Rows from block 4 of the encoder, named by matrix and row number. Each number is 128 + 24 x the weight over its row's rms, rounded and kept within 0 to 255. All counts start at 0. After the name is the row's rms in percent of the matrix's.
# fc2: MLP down (encoder.blocks.4.mlp.fc2.weight, 64x256), inputs 215-255
fc2.0 101 [151 101 132 124 147  57 132 105 104 126 120 121 117 122  99 120 122 125 142 164 161 153 154  62 134 127 120  99 121 124 126 106 122 140 139 124 119 116 129  92  99]
fc2.1 100 [146 158 134 126 110  87 121 125 143 130 136 119 125 147 127 142 128 169 112 110 104 112 131 104 132 127 121 155  89  94 140 132 129 185 150 209 158 131 158 117 110]
fc2.2 102 [117 146 164 145 133 110 130 152 120 114 153 116 139 174 117 144 125 123  85  98 124 123 136 126 127 161 139 121 104 151  90 136 130 113  91 143 142 112 103 124 126]
fc2.3 102 [139 127 151 133  93 151  75 119 132 121 135 142 176 123 111 113 119  95 145 160 128 147 142  83 140  85 141 106 126 100  98 173 124  79 113  96 145 150  95 150 137]
fc2.4 094 [176 126 120 165 138 115 167 112 148 141 105 115 125 188 108 127 118 139 130  97 126 126 100 116 105  91  96 104 132 107 116 149 129 160 146 137 110  73 154 120 117]
fc2.5 107 [136 123 137 128  96 107 111 143 121 103 139 177 107 129  52  87 142 100 112 101 127 147 109 118 142 152 112 148  94 104  95 124 145 112 112 113 116 107 151 128  96]
fc2.6 128 [ 92 119 137 116 158 116 114 110 118 148  85  75 106 157 123 103 117 123 149  96 101 115 150  67 134 102 120 118 105 123 121 122 121  67 108 113 126 147 110 111 148]
fc2.7 090 [125 148  92 120 143  99 169 135 140 146  69 162 139 152  96 143 139 102 125  94 112 130 119 140 124 147 119  73  86  86 119 136 127 134  95  93  95  95 172 119 142]
fc2.8 081 [161 160 151 160 102 118 151 122 105 158 111 104 117 135 163 125 152 104 140 117 151 122 131 124 177 107 108 129 110 123 110 151 123  98  99 131 125 133 137 155 190]
fc2.9 094 [103 156 105 139 145 144 129 132 108 126 148 146  96 122 122 165 132 144 118 109 160 167 119 126 134 123 130 103 117 148 120  97 136 146 128 123 146 122 123  93 131]
fc2.10 088 [133 134 135 118 127 142 144 146  69 164 140 160 146 126 139 134 120 148 133 152  95 102  77 131 112 150 167 123 115 104 114  85  81 139 158 138 147 160 165 112 138]
fc2.11 092 [117 132 130 105  70 141 108 107 116 136 132 163  88 143 133 142 115  63 123 149 127 101 135 137  88  79 130 129 125 133 152 165 150 130 111 108 112 137 128  93 139]
fc2.12 101 [120 148 155 131 136 151 169 136 119 118  98 181 140 124 112 110 103 140 128 134 117 146 127  89 133 100 137 120 132 123 120 129 105  97 113 158 111 140 103 133 127]
fc2.13 142 [182 124 122 133 124 182 144 146 127 115 140 120 134 150 143 119 119 167 139 127 114 119 116 151 125 160 140 126 117 114 129 125 160 205 140 100 127 134 162 143 131]
fc2.14 101 [127 100 101 102 129 124 110 135  94 131 118 158 103 156 131 101 166 127  77 140 147 126 138 117 130 143 161 117  65 143  82 166 143 134 129 149 160 146  84 109 159]
fc2.15 099 [ 90 120 112 106 104 153 145 104 107 113 109 109 111  81  99 111 103 145 145 145 125 119 102 127 143 112 109 119 111 166 112 127 111 162 163 192 122 168 118 143  89]
fc2.16 112 [177 111 108 128 120 155 136 122 150 128 144 130 125 123 120 147 149 104 128 148 123 179 111 165 124 169 142 107 112 146  90 110 136 167 124 146 109 142 122  91 121]
fc2.17 100 [152 135 128 131 121 107 102 126 108 132 110 130 108 104 118 100 141 126 113 149 124 157 133 122 125 124 136 137 129 129 122 124 109  86 127 106 165 105 112 135 121]
fc2.18 092 [153 174 119 135 129 144 132 107 162 130 113 118 114 149 120 109 136 127 151  98  83  89 130  83 143 126 102 160 114  91 146 125 132 111 142 164  99 105 153 115 110]
fc2.19 116 [130 123 135 105  86  79 129 134 133 135 121  67 100  99 148 125 111 154 174 124 135 137 127 137 117  86 110 117 133 137 130 120 115 117 135 151 137  78 119 152 108]
fc2.20 087 [121 132 137 104 134 113 109  94 175 174 147  99 102 134 117 130 175 112 161 124 146 145 166 175 107 156 148 142 101 114 146 141 123 105 142 152 143  98 158  81 125]
fc2.21 126 [ 97 117  98 105 154 108 115 116 133 145 122 121 107 109 134 103  93 139 128 149 133 118 152  50 135 131 131 149 128 144 170 121 120  96 115 164 116 117 128 146 103]
fc2.22 097 [ 73 197 116 136  94 188 137 110 132 139 150 118 112 123 118 119 130  96  97 182 119 147 121 112 107 126 130 143 132 157 144  78 101 118 152 141 108 109 107 147 138]
fc2.23 093 [128 122 157 132 132 155 143 155  98 155 125  97 150 140 143  93 135  99 142 144 139 141 124 145 103 135 109 148 141 140 171 140 127  91  77 141 137 149 131 144  59]
fc2.24 099 [113  73 105 132 118 133 123 118 115 127  98 202  90 132 144 153 122  86  73 132 155 136  95 168 135 144 106 113 107 115 139 101  92 144 146 122  92 121 101 121 111]
fc2.25 104 [171 142 137 113 142 154 111 149 163 104  97 143 104 119 118 149  99  94 106 156 133  99 145 207 123  99 109 126 127 123 124 145 163 128 138 103 149 114 125 101 176]
fc2.26 102 [171  98 108 156 125  92 111 153 145 185 138 141 133 120 113 131 143 118 166  92 175 118 130 149 111 170 112 128 136 112 147 138 158 107 141 140 112 123 170 125 139]
fc2.27 114 [211 123 150 110 137 115 118 137 137 115 128 128 149 142 170 149 117 138 139 159 149 135 141 151 157 128 139 101 134 142 142 113 140  73 143 106 125 122 133 125 148]
fc2.28 093 [108 123 115  72 114 142 147 134 109 131 169 170 158 115 117  86 112 120 136 109 144  97 116 116 135 112 160 129  93 115  92 124 178 105  75 148 114 126 157 128 136]
fc2.29 105 [116 130 152 119 148 168 121 141 139 180 147 173  99 164 103 118 109  97  63 113 116 166 122 101 139 144 138 122 158 110 138 135 111 202 116 102 117  99 175 168 159]
fc2.30 099 [138 134 141 135 106  62 107 136 131 111 124 176 133 186 152 113 159 166 146 138 124 147 118 115 127 144 112 126 110 133 123 112 140 108 107 132 101 156 154  89 124]
fc2.31 099 [ 90 110 104 169 112 106 118 138 144 137 109  92 135  93 138 136 132 162 153 109 157 144 117 175 121 131 135 124 144 118 108 136 144  69 113 129 136 105 134 104 134]
fc2.32 087 [169 128 107 126 144 159 115 162 105 128 143 117 147 159 109 123 117 120 120 118 151 140 150 156  85 113 132 139  92 143 123 137 127 109 131 109 117 170  95  71 145]
fc2.33 101 [134 125 141 142 109 167 130 113 128 129 115 125 114 146 105 166 167  88  93 134 121  96 143  81 134 145 121 158 121 124 136  79 106 184 102 118 113 124 156 115 171]
fc2.34 086 [137  91 159 110 117 144 132 139  71 151 157 145  83 104 118 156 149 126 130 152 132 160 156 123 133 131 144 151 106 123  99 151 152 197 122 137 152 114 137 112 167]
fc2.35 095 [173 114 113 119 121 177  86 145 122 113 101 171 130 116 155 136  92  85 114 112 130  99 126 124 142 138 142  83 123 139 135 133 175 158 129 127 116  88 156 138 151]
fc2.36 111 [119 132 127 145 138  84 167 104 127 129 121 129 149 101 126  99 117 164 171 138 114 139 147 166 136 116 115 144 138 157 128 110 123 151 116 139 120 111 149 151 108]
fc2.37 079 [137 108 147 157 156 127 161 168 139 111 122  82 143 148 138 130 134  82 120 142 156 142 129 163 120 117 108 109 137 121 136 152 103 158 113 131 163  98 133 120 182]
fc2.38 088 [100  94 121 106  99 176 149 182 124 132 204 126 136  91  96 159 119 151 140 157 147 144 107  96 128 137 117 129 136 117 141 142 174 165 112 135  90 136 114 141 131]
fc2.39 103 [191 120 149 138 130 115 149 130 121  87 151 122 126 112 138 128 146 161 118 135 126 133 137 175 110 113  95 135 104 154 126 117  89 132 135 165 136 163 106 139 106]
fc2.40 106 [ 92 141 111 109 110 107 121 117 139 147 105 106 156 126 137  99 134 105 141 143 137 121 144  88 133 111 151 133 102 120 137 108 137  71 135 153 115 146 159 126  94]
fc2.41 101 [ 71 162 140 120 151 138 129  96 148  99 150  92 154 125 129 122 137  86 160 153 121 115 141 153 122 131 140  95 144 138 116  92 104  84 110 134 159 109 135 139  88]
fc2.42 094 [125 124 103 123 115 129 163 121 118 127 121 127 156 110 159 125 126 156 110  95 182 118 158 118 113 168 156 149 139 143 150 151 144 119 109  84 109 125  89 110 116]
fc2.43 084 [100 139 145 122 100 151 141 152 158 118 124 133 123 152 159 120  93 124 122  85 151 144 126 119 160 160  89 139 105 125 146 128  88 176 142 160 108 124 139 121 177]
fc2.44 102 [148 134 115 139 168 123 138 106 130 134 102 118 131 125 142 134 150 196 112 123 144 196 111 148 129 148 122 105 150 157 153 110 122  89 148 124 120 130 130 128 103]
fc2.45 094 [134 155 189 123 147 144 107 150 109  66 171 143 151 156 176 147 135 123 123 117 155  90 135 172 170  92 102 134 122 150 133 125 107 126 127 122 144 130 106 118 205]
fc2.46 096 [145 161 154 116  97 143 111 113 130 109 130 104 135 148 127 101 121 168 175 111  82  99 149 139 114 121 109 126 148 110 130 140 122 106 169 141 131 132 128 155  70]
fc2.47 092 [123 157 155 112 118 115 125 102 155 138 130 114 152 130 136 125  86 147 132 112 135  79  71 153 132 153 115 150 128 155  83  99 103 138 151 143 124 141 170  93  97]
fc2.48 097 [139 155 128 118  84 144 129  92 165 124 138 136 139 147 102 100 149 181 155 106 134 107 116 151  95 148 118 119 116 153 110 126 143 158 148 132 115 134 151 157  91]
fc2.49 086 [129 136 137 146 129 104 121 106 106 112 155  88  94 129 125  98 123 138 124 107 124 109 170 133 102  99 107 139  82 124 107 135 145 142 134 103 100 140 108 114 121]
fc2.50 117 [159 100 112 126 117 166 105 138 118 146 123  96 141 136 105 139 157 143 128 138 147 124 139 160 130 126  87 130 148 139 157 125 193 192 135 120 110 108 135  97  96]
fc2.51 115 [ 90 116 113 141 121 161 123 128 164 152 136 156  88  87 140 136 152 102 106 131 154 106 145 120 126 156 145 134 138  81 132 130 123  65 100 104 120 130 124 112 174]
fc2.52 089 [151 165 115 144  78 132 160  99 126 135 178 157  98 137 151 130 130 128  89 172 130 150 114 133 111 130 147 139 119 129 115 100 159 169 137 154 104  71 106 150 142]
fc2.53 089 [ 86 115 110  86 167 147 117 121 115 147  98 115 140 132 152  92 100 108 127 153 154 148 119 138 136 111 127 124 117 132 130  87  93 125 144 144 122 126 136 171 122]
fc2.54 086 [156 150  89 113 128 137 135 152 138  97 141  94 125 157 120 167 117  85 143 154 134 132 117 107 181  84 110 123  96 118 100 146 108 123 121 142 122 108  94 124 118]
fc2.55 102 [ 95  89 145 127 167  90 111 132 154 134 139 159 173 100 144 106 109 100 129 144 129 136  90 128 123 120 134 122 122 114 105 115 112  94 121 109 142 138  95 125 107]
fc2.56 096 [124 105 135 127 140 104 130 148 134 109 113 153 143 121 140 165 162 105 113 165 154  96 144 118 131 166 137  81 175 160 134 115  94 132 102 154 167  80 155 107 141]
fc2.57 101 [138 142 138 101 162 138 154  90  98 116  99 165 126 145 126 100 121  92 135  99 140 108 159 140 115 103 133 109 102 103 135 150 192 116 108 137 125 140  98 138 137]
fc2.58 099 [141 156 122 142 129 162  98 159 147 165 170 187 122 138 137 161  83 160 169 149 110 124  85 114 154 117 128 103 120 122 162 141 130 111 163 105 132 158 111 126 124]
fc2.59 088 [ 95 140 109 141 114 140 126 123 111 169 110 112  94 101 137 130  96 121 163 124 132 105 145 119 130 149 130 103 132 158 143 123 127  91 122 115 129 119 108 150 149]
fc2.60 124 [ 85 114 138 132 105 113  97 156 134 140 166 162 125 159 141 139  94  66  96 117 124 135 110 122 163 104 137  98 113 125 123 133 131 114 125 106  88 103 117 116 131]
fc2.61 101 [167  78 126 128 142 131 161 115 118 122 116 163 164 108 136 181 128 146 101 126  91 149 135 160 157 111 138 133 115 128  81 136 135 178 117  86  86 112 156 137 151]
fc2.62 098 [150 103 102 129 138 153 131 140 127 127 126 133 113 137 133 133 111 149 100 196  98 120 161 163 174 126 143 128 142 166 148 139 134 162 123 169 128 121 110 133 141]
fc2.63 088 [151 113 124 132 122 169 150  88 133 130 145 110  96 135 137 172 146 121 146 108 143 130 141 106 134  98 129 126 152 141 157 146 135 140 123 116 147 161  96 114 127]