Weights of a small image denoising autoencoder: encoder activation gelu.
Rows from block 4 of the decoder of a small image denoising autoencoder, named by matrix and row number. Rows with one number belong to one channel. Each number is 50 + 15 x the weight over its row's rms, rounded and kept within 0 to 99. All counts start at 0.
After each channel's rows are labels from the 100 images, of 14976, where the channel reaches its highest value: "patch colour" is the nearest of a few named colours to the mean colour under the peak; "responds to" is what is common among them. Only what is clearly more common there than usual is listed. The data: capsule endoscopy frames (Kvasir-Capsule). In brackets: how many of the 100.
# convs0: first 3x3 conv (decoder.decb.1.0.convs.0.weight, 32x32x3x3, each kernel summed), inputs 0-31
# convs1: second 3x3 conv (decoder.decb.1.0.convs.1.weight, 32x32x3x3, transposed, each kernel summed), outputs 0-31

convs0.0:72 25 57 65 48 83 68 55 66 29 63 67 41 87 51 63 34 70 57 41 62 52 45 56 59 43 41 68 39 53 50 47
convs1.0:54 63 31 36 40 15 52 78 42 63 34 54 49 33 39 55 52 37 50 48 55 32 54 48 51 52 53 07 55 47 21 55
patch colour: pink (64)
responds to: finding: ileocecal valve (29)

convs0.7:63 70 13 37 33 70 34 55 66 38 68 37 38 27 42 50 36 72 56 65 37 57 44 72 45 58 65 49 44 52 63 32
convs1.7:73 58 74 42 64 88 62 62 51 68 29 34 29 44 43 34 58 75 54 38 52 63 44 48 46 72 41 33 45 51 34 51
patch colour: orange (50)
responds to: finding: ileocecal valve (27)

convs0.20:31 39 44 61 38 66 51 51 49 84 36 24 37 57 31 28 38 45 43 81 68 48 53 50 37 24 51 32 55 58 64 57
convs1.20:50 66 37 51 36 66 32 41 57 24 32 55 47 64 53 15 72 77 52 47 52 46 43 42 23 37 54 41 48 32 23 50
patch colour: black (37)
responds to: finding: ileocecal valve (42)

convs0.3:53 52 50 64 61 44 42 76 58 51 48 21 48 83 57 44 71 65 36 34 39 43 53 48 51 32 44 75 17 41 72 60
convs1.3:65 67 43 43 55 44 31 71 49 48 26 59 53 28 60 51 52 53 77 71 46 44 60 39 44 49 66 24 65 35 11 45
patch colour: pink (46)
responds to: finding: ileocecal valve (25)

convs0.2:65 29 51 35 51 44 33 43 59 52 58 51 52 60 30 52 64 70 52 09 52 23 43 52 64 61 60 73 35 57 78 66
convs1.2:54 60 53 56 47 32 60 45 58 76 39 72 41 41 56 58 49 36 57 60 41 55 64 35 61 58 59 30 49 27 00 40
patch colour: grey (40)
responds to: finding: ileocecal valve (29)

convs0.29:44 56 71 47 48 70 75 50 63 51 50 32 70 54 62 42 49 62 39 77 43 37 32 43 61 34 74 65 40 53 10 59
convs1.29:33 52 12 54 58 52 47 70 56 59 50 52 47 63 73 58 36 51 50 57 47 56 64 77 39 33 47 49 50 47 85 15
patch colour: black (57)
responds to: finding: ileocecal valve (27)

convs0.13:63 15 60 56 35 47 55 62 15 38 61 44 38 57 41 61 50 39 26 71 54 55 32 56 43 57 31 40 34 22 35 41
convs1.13:42 42 52 58 26 47 69 39 42 38 47 42 40 39 62 28 61 22 62 63 42 59 71 38 82 48 56 47 39 38 15 37
patch colour: black (47); grey (36)
responds to: finding: ileocecal valve (28)

convs0.23:39 31 31 38 43 52 38 04 49 34 33 68 41 45 54 48 58 34 60 41 41 67 58 51 48 25 50 66 18 42 47 50
convs1.23:65 30 39 45 65 55 28 87 57 60 41 44 42 66 48 34 57 57 47 54 80 69 72 50 55 56 51 38 80 47 39 68
patch colour: grey (42); orange (37)
responds to: finding: ileocecal valve (47)

convs0.6:13 53 58 46 31 70 83 73 33 46 33 67 47 43 35 49 44 45 60 44 19 58 46 25 41 59 52 51 51 38 39 48
convs1.6:62 62 43 68 71 55 29 77 42 36 36 62 50 61 82 53 59 75 64 61 32 31 54 23 60 37 47 39 41 49 41 39
patch colour: black (90)
responds to: finding: ileocecal valve (33)

convs0.5:56 52 31 28 52 38 52 33 67 32 68 27 52 53 44 27 39 55 18 67 57 50 46 61 25 44 52 49 29 69 28 64
convs1.5:48 54 55 56 44 56 61 68 56 43 32 59 53 48 62 54 56 31 95 49 54 31 56 52 47 88 46 39 80 38 54 28
patch colour: orange (64)
responds to: finding: ileocecal valve (51)