Rows from block 12 of the encoder, named by matrix and row number. Each number is 500 + 25 x the weight over the matrix's rms, rounded and kept within 0 to 999. All counts start at 0. Numbers have three digits each.
# fc2: MLP down (encoder.blocks.12.mlp.fc2.weight, 256x1024), inputs 0-85
fc2.19:491511498498510510504512527499526510488525498471518498478510499495538486523483475472486431523499488474504477420496480491513481525524497499499539519529480541454505471488502522517526455515489494491501502532486509520522477541542472513514541470502486493519525471
fc2.20:481500480542499492456493494552505447500519464503527511526526470527511501531490526523487519501478535459492501499505495469511483507510445496486464493465493527509547478513522483478487485500523500487503544457494488519492534509507483502465487517494503466499538455
fc2.21:532543481553499488508501464471505455531483488491478482531493517502487481545437492504498456493464511478537499485538511483479529456488488484537502474508522510509478531472475508496481550511495468485507503570516529537535549476514521502497517511480552515481492500
fc2.22:505510529497519463464521501483499500445477529521440525529496536513535499520541483465548501494508492508505487543441507522474496479489489523477477501501497509492485512493539478530510516473543487510518507461502465523515533468505511496505482511492497462491521524
fc2.23:485587472518508509546503506521524491445481492503472491477488481502469482515525499514492448487490483483498471462526483489464507477505529473476498524491521532453502548493482452514488513459474555499502514509551509503508565526503484522498502505480466482486505493
fc2.24:495549489480505525524467473541499489492470520487520515505491522545501464501506489479505565531516523517480473445528480499512522554521475544512503490470511506535550519478493525493478464518514510469476516501496551433485537538478512519473478509503514502502498498
fc2.25:515557501502485426508498497515540527488483537463468541497479472493502512446499469511530507494513504502552511525485521505467486490508503487481492512499527507500573478505459570539479489487487485489473509454500534506489448470453496505502477494467504466540479520
fc2.26:512554522486483498512496547496518497482506549477550447517539488483535475495508506583491509503529521482477489501465477510500508504469503495508461475448506481467534506505500496508491476493481509517534470474494513457484542543477533471509509464459511495524543532
fc2.27:505480553522520465494516522486528451483458454455515468486473528466505510489530483477498482512483481487549489469510484488430474522473459473504460470529487492498455483502511475481496521484533481536483483507485531574485487549491526466515508485528486528497516513
fc2.28:455564457470466511493480458452510516465523488458477482489476539494512510518518503464455476507511488509489524467498478553447511496480518485454508508492526473554558468447491544479496510487511475490456500551513520511477557499494497504488486507518485500463526520
fc2.29:505460456523534507477536502493459486481502454503534513531531462527565523515528535528461530512477540548511513485500467467530541556497489454487504489475497503514495471508513451515496477501490514526535533479513508529511504420469515503476487468479446528518549484
fc2.30:488521471496506497514499540491476470515486512480506519500481473497489516505543491512517488491512483517529541503514512477504507506495488483515509476526524470456470468504528493479455477482502512511517528481502511528493453536450466492516486512477486485483567489
fc2.31:510543534496491489512493503466476502493470534492482515547507507509502524524455484529485454520441456510473542473493500514505496494493527535492512498507478472501509517507483480512500504481506518502535482478526497507515531488503466485476499507500511523519505530
fc2.32:509485500525475466480505511511484522473527496523507471520475470510485496478456510490478521488510522502463514509502540475515477514517497488520484503511500460490512555520461508510483540528533491531488482517503490529489478550500475527522484506494520511502495503
fc2.33:507555478517516474499527515500505483473485475488443513521506559483478436540472462529519451532468505455486465559528525495464470506499517470469497480533515510511464538508523482458474491504509493489490507526469553587516480459506497543509498499504464504489485478
fc2.34:488509497517521503471475501501506475498497497493540468513479496519491503529540492469492511493555478496480483465531498500538485498527507448520528506502513471462484457516510486507503506500465525514515501532501499488493482541475527525462518545532499494500512490
fc2.35:492521481521483509494506524482518504493531485483508503557517551516466474499471481487510465525485499530507501476493527522506466527511502516510483496525493497494519460499500537523506481513518519522490529511519507515469496481513512543518488495529551475518483479
fc2.36:506509469506486495507458478487519546475518474474418480519520495494545531511547455504509504533474494477495512502538485515501498518503522507496515489489498456493489509492471527510521481515512521470520508480501489522483502512477437489502499506501495495514528518
fc2.37:471449523489492466472489500522504488531506503487537502497481500481473446478473456525507473497469492497507511499493521477533500489499512479532457498516466455472480526479500521499547538506504510490482502481475500486521468511518524449472504490511450483517507500
fc2.38:497484464528475519497511484492571497550493522544576531490486496505523502513463523475500531469529451523507477515496486468507487492505466495501493494514517488501488522481513492497528503520519497484474523515475504555495508510494510525468472506501525498516499459
fc2.39:490519552492535529471463504512489514470524522546473537509502496509511502502502488504473502498478484499531483526537517488520467517495490513525499548488518514481478477476480505490489527494474499478515483466504561517527529529478498507515511498482497507487537503
fc2.40:496491503492523490505487497477488482495503529519595499481490477469489454510488473486530500530511490535515510496508511535476521491506503477504503499470481501514494499497515464521504529514487505494508481455512489521489492500491488511498473479499507482515475519
fc2.41:478494424509526469524497485519517470519509497477497473509446482490494502487494488516472501520592510531484511492514524531513496494525469505491469479517507490520453493500469575493455540470504482492500498497530519455524544410486461471496509478529571495521513522
fc2.42:469528486524504493479490492523520522489489493493538487518518504533510474502493525479452506511507456513517543504495508520509508464490540535450516496494469481494520481482520503486529494512521471481516456531501495514494490491521516491495495498484501487483517476
fc2.43:459476568446487461522487443487467515495486545468409507480453509486541481476480547454516486539476525499483509452525494512492505476529486477496503493531524473504507480511525503503493506561501540508484512482525468446480475504466466507474479533515407472525526508
fc2.44:473438489528481492478539474551512478521524490546477511501502471498467501490513493483507521514515505509500505524484515507475477457503529469482506502503513486513528449489528494477495470475518494472497505509488480488521474501495501483479509499502495461509477500
fc2.45:487522506506485481516509545493509512517521486492475473494490514517511502531504516491489497541529488490483500530532521488488479510494510519497486496491493498487494536454519530471508478482484479514492506475515496474461490503489504482518511482549491491506511478
fc2.46:481470502507491515504514514502500491518533517499581514490493494491520511469487494491441496508496504479510503510488496502484506505486484516496533485513506525506512515492505467506531491472445472482499508489505515521496498486480479500495534511509488485489474507
fc2.47:512530467483538507514484476464477486541491499492495519526495512481491516515539509474530541527523495532515508488523473550510482468528515511499542526491469464438479450486506536518518465543493510455484517529504525514486476527519515558572504503509432513499527511
fc2.48:482527433539491449440511493560527477478476497498521491503507490482505529528475534481487478479482487511508477510486465470527500480515499455440536510514531435436536468527498512472501499512502495476496538490468486486504535418447504509520507568523553528510507507
fc2.49:494467506525472504520525495516516506462504524534498493491511521510445466533515496516525487496488525466455522509496511531507490509491474498495556522518511493472465543468538463482481526494503511529508510493487492527504535465505521477518489485466506522490517508
fc2.50:505472533507507543485475535475469468495472511506457560520554485541495500499494485444484489466475535476505481509455510505526508489478529503502538509501503519558492544494513453530495469486481482501471521563514485547515502534485494523503502510514518528476458518
fc2.51:497468502515440493553501502519492519494509515492525534480497540485515486427523518497524514515506519509537504501494485506525510491486522479522540509506516483497500500507482493487502521555526521527507501462493518491514469487536462513521464483514449526486516493
fc2.52:489518507482468482508514513518488497512506514505496453497467498547486527469526470485453516479491538454531470579494504504517505474534542484539450478491484505515494532521494499496484476534501534511467490493535497487532482472489477490511491527509495508531475519
fc2.53:477466467493508524501542512475497479479472477516561492488540479518483510491479491485501477507507543544459523560517509433565501528480539565474465465522488495483521527516503444506513496517464480524462516501523499468513496534517471487513545471462450508482502515
fc2.54:515476533493513541516478522478554520501508538479451576521504512492531515553503538493518489552543504496520502496516500535507502493477467493532500524504510504517490474463501530511497483565528490472500485469500513518478532548475521522493435537523543557540504525
fc2.55:491514466497498516493484560506532493497512475508519547469458506504466458487512494487497531516495477515485506514498516506530471501486529514508511517476451493489515418487532503505529477512514508481470497540514537549520510484525495515493534500512545487522489513
fc2.56:558493466499494435497511513519483502485497520482443519507508468476520477510487542527531541492487482470459490504521501420498477479507450548503495504527540531510505510518466481515504510519502482529537507557464506455503482496505529499515534474518535496509519484
fc2.57:526525534482502526506508537526529458520503535535520466474493513485516474467497475551508508500498483518515492519514494490473487513496487527501428503526487522495520527521490499452495515517509523518465518514477461486476500529487473523492485470459491529479488489
fc2.58:527517472515493553511481510516453498507491500499513485490468514505496489482483512497462487510515506486500489483477516509461502490472502471530479477510461547505492493507508496530494441507482476523490481497511493495485530556497466496510491519488513518531501474
fc2.59:495495483518517487475502504477502524503507486499495498536451484499519479488531493526534480502502440506478508506520483483521491475503489495505499480475491506440500522451519489472549454465486478495532542477494481456452543589487487555506516504470551493496521512
fc2.60:521533546492467485447442494484519454516524507543514461490531486502483530489512530506538485489479518494489535483502536528490529485491531485447496504474522474545545517473489489561486499502514493497475512514475474516487497485506513485495488472505517488514498475
fc2.61:492505526483507476467534512484461500469493493497516516504488497470520492535487523501501509442503493525520520426510484552495521510486558532521509473489469491430538471483517501496519490492516531523484504521483497481491471492494520472489506501509499495494491533
fc2.62:487447559541520486495550514504474472493543476499509492476469498497541495522466509489503517487525500495487479508509500503495529516527464483507523480517491488523540498491483497499483498532499504503526491513532523495537477512490519494552464499528446501500495508
fc2.63:497468523451518544554496510527510478480491500492512555544532484506471473514489500522536465489484511490531497525483501555509475516448527557470510521511512554518505533445473542529489514538500527497511495485492479493522529472506487545468525460515503457507476473
fc2.64:521507500472513497509528479457544458476506474470527494517481494481483517487496496498541478512478505472476507553474485519559527494513471518495495494443510491472480492463535519474466479497505473512490516497492523501515547505528515515494514499460503513514509480
fc2.65:501555454504490500483528525476487524493527514475500491517467483489515445498500507483508456490476479478480489470489508493476496468491483490495471528466499507458525465488493529489479472456532488502462498518506474477504540588523492463531532517475486494512495531
fc2.66:504471498473489495498503514536494531509506502530470522527519531475529494492504486485499499506485479549473507517496500493493524473504516496487479543493507520506487528499523503523481505482490509474461487519475485473504513466484497509489497472496459483504469504
fc2.67:486537484485490504478521506511520559491523535497543486520507498496536532441501514513515514492486494537450536506466521502498508543513555521525511506460512525550571511464506506527485475531545544520479518547532509492524546473517492528552535501519448517511510487
fc2.68:518458565510510456487523521474459497506503469477548495516528505515546501553509486524524492507531471492498505493493488483492521492507469497499498476479536499447484584515507486497449487507511524519502485408471500563517495518509487532474495521456492503486521488
fc2.69:474537469481526504483499500481495501448480480479513516492548518470504493486502483498509497482505519528462474525495495483495497462510490530523531540487509549514512508514494491483533506509509470480490525529546522572492452451508506488499555550492519525483491491
fc2.70:475479499541492453524485513507528497443504489517530476496497504509510497552497500544535493488501531486504460490498523499495499556475462457496468515489533502531452507475517485473519439415467491509548530456497467503496445432503492475488538473493481510466500512
fc2.71:542475511528482477494471492488511497471506521500523495481492465483470537491528535525518521465515486492496479530511521488494518512510463537474498499440531508545512448488473540527535490508525510483520511484516527495525487544490505484499523524501516510487445480
fc2.72:507497498490502547502486499509533536476532509524459482538511488481470510454502502514519488491507505503490489512512522482502498525481467488475483503484444543490504480499525500525515501478500484511537496471549480498481434499486476485466501494513503511512488510
fc2.73:495483489499494498452510506508496491506497519497540521523530477483445524533491483493490474526490496520494507478489497472513468515485521475507477495503505511461474480519470511492525514500551495500514494533527510503485530514506511499539516517514481505470516491
fc2.74:467539502513492454464525474513485472498483489512484526499533505507498480507483531493482492495443508536511558537490510480520521521498504524509496497447513519513505508507508542486464523534482512512482483492533546446497548516540536484501538460501536525530493506
fc2.75:486459490497515488522508513476510548519529496481523536470509519486521486516521465474506508501512516499477490516501496510477492496494486459505408476544528504496472494508499476504515522460497503529475471489509467499509535492469494487510495472511513501482503512
fc2.76:475537470501545500512484490489503535477471475533543450518538506503545539571538520543515468490445473533482449446495482530497474515540487514509502532503511514483536416517511501473481480535549510522483506487518498479489535496519531539462521484469512455529496505
fc2.77:513567543469511514495546504505506506481498456531486503469520555503505538487509509511475450489494474484545501506508497508534517473473514506493490522486464513508496450509495505539477504485500444508504486543543490573494515448461491544497468522487454540538464502
fc2.78:497507506499494518535507512542504485527521496483574465491470492488508496478493488476557543503502510510506471492520500510490502491536521515523518509500520497494510476481457510487500490485535505504508506494445495457493492496534507504472502476520516535516526498
fc2.79:502534445527524499496475508491497474507478491507497507479500453503504539480504509477509459498484513498464513486522501452518499541569516461484528479441514474536508496552494494463510479459487494473482482563509498518489484587502484503497526481517485518495489518
fc2.80:523534600504449531466515502498484457499504541494518547499515519548478460490495460537533544526477535470480521515521518510539499489455478548501508484531518523487523525484476482520498458464484478500526510516478490517502522593483509472525528514496440514511539533
fc2.81:520544474445516491524489458466499469507522497507505513519514525486508505509477524488472501506500467497500510496487498530535477528497505463487498475506498478493522472494523464501513540538516437504496495538476480506522513551495518497506493468510531500524513509
fc2.82:501469462508517471516524484464495527498510453534467534481524450511514472542511501491490540490515490507484479497496511507495510453513483465497485520477519499476448536499516492486488520465541493522548548532519477511486524525482486486528464519515443503502497480
fc2.83:478515518523444495501481469512531531512540520491465522475461511453490493525474517508551477487487539521466495522515471514479513494465508534522466511546533475482587482546506521528501524506506500502511532508472539489515483484490536531504477524533528527524514489
fc2.84:489469499528489443505484507480472474522504492513478508508497500503508497552496489485502510496491499492509504516521473527483496478497468467466485509517507516470479482517496495463529507471492503483509487549532497542499500481506508555543472494514518486495474513
fc2.85:496452524483465462514464521521523496505503508516548495478528500552504485482480502521464571497472507537543501505509503491489491507514529561526504506513493509583558522519484525509522542552492483520547475498477505507490508507493483504464436523481553465484468517
fc2.86:515495516517489504497515505469495531540530498504485496526485502484500498516509481482527519485469490494516499502504515475523493497540494491518518490504463511497473526482515540508525468495472519464505506513536524495479513474498499502486537478479493547466504520
fc2.87:488486486492512517503522526496483528515501492478488550480493467465508483515495529492466445523495490487506474482525492472508500493510495485476489486471503453461476507489511475520524513506494492505475508521494516530487476514492466499467505469482524535469510491
fc2.88:511461516528485471534523489517491478512488531529506507489488464519543481485503512479512526537487517465487509494509459488481488479510484523527508525506476512489466468518505500494467520522472480518498494501515527498483484471506490471486466484536509472535486526
fc2.89:474462512452536532488469530443474503518471491497476484452508477495535526529516514512494506490480482488511472469482542445499495524507466458486510497556504530537519498508478480489519549453503490486514509519482501495498465549524507490514537506541478534501497465
fc2.90:471476499523530512536504500508528527470501449538507497526502503478464453489486517481604510469494477521512416547517534495478514538556524458500508498477527531469518458468520545469506495517518494478502500397525522568538425428519544505500478496476495489498492531
fc2.91:536500469510474468517538499497513492461476507515486505503533523506498484490510499533543501509476504500510482535518497494527522525511486484484496497539534505500477498500498475470505450482479465495526474491497510541477460560517481482491481540502479533484522473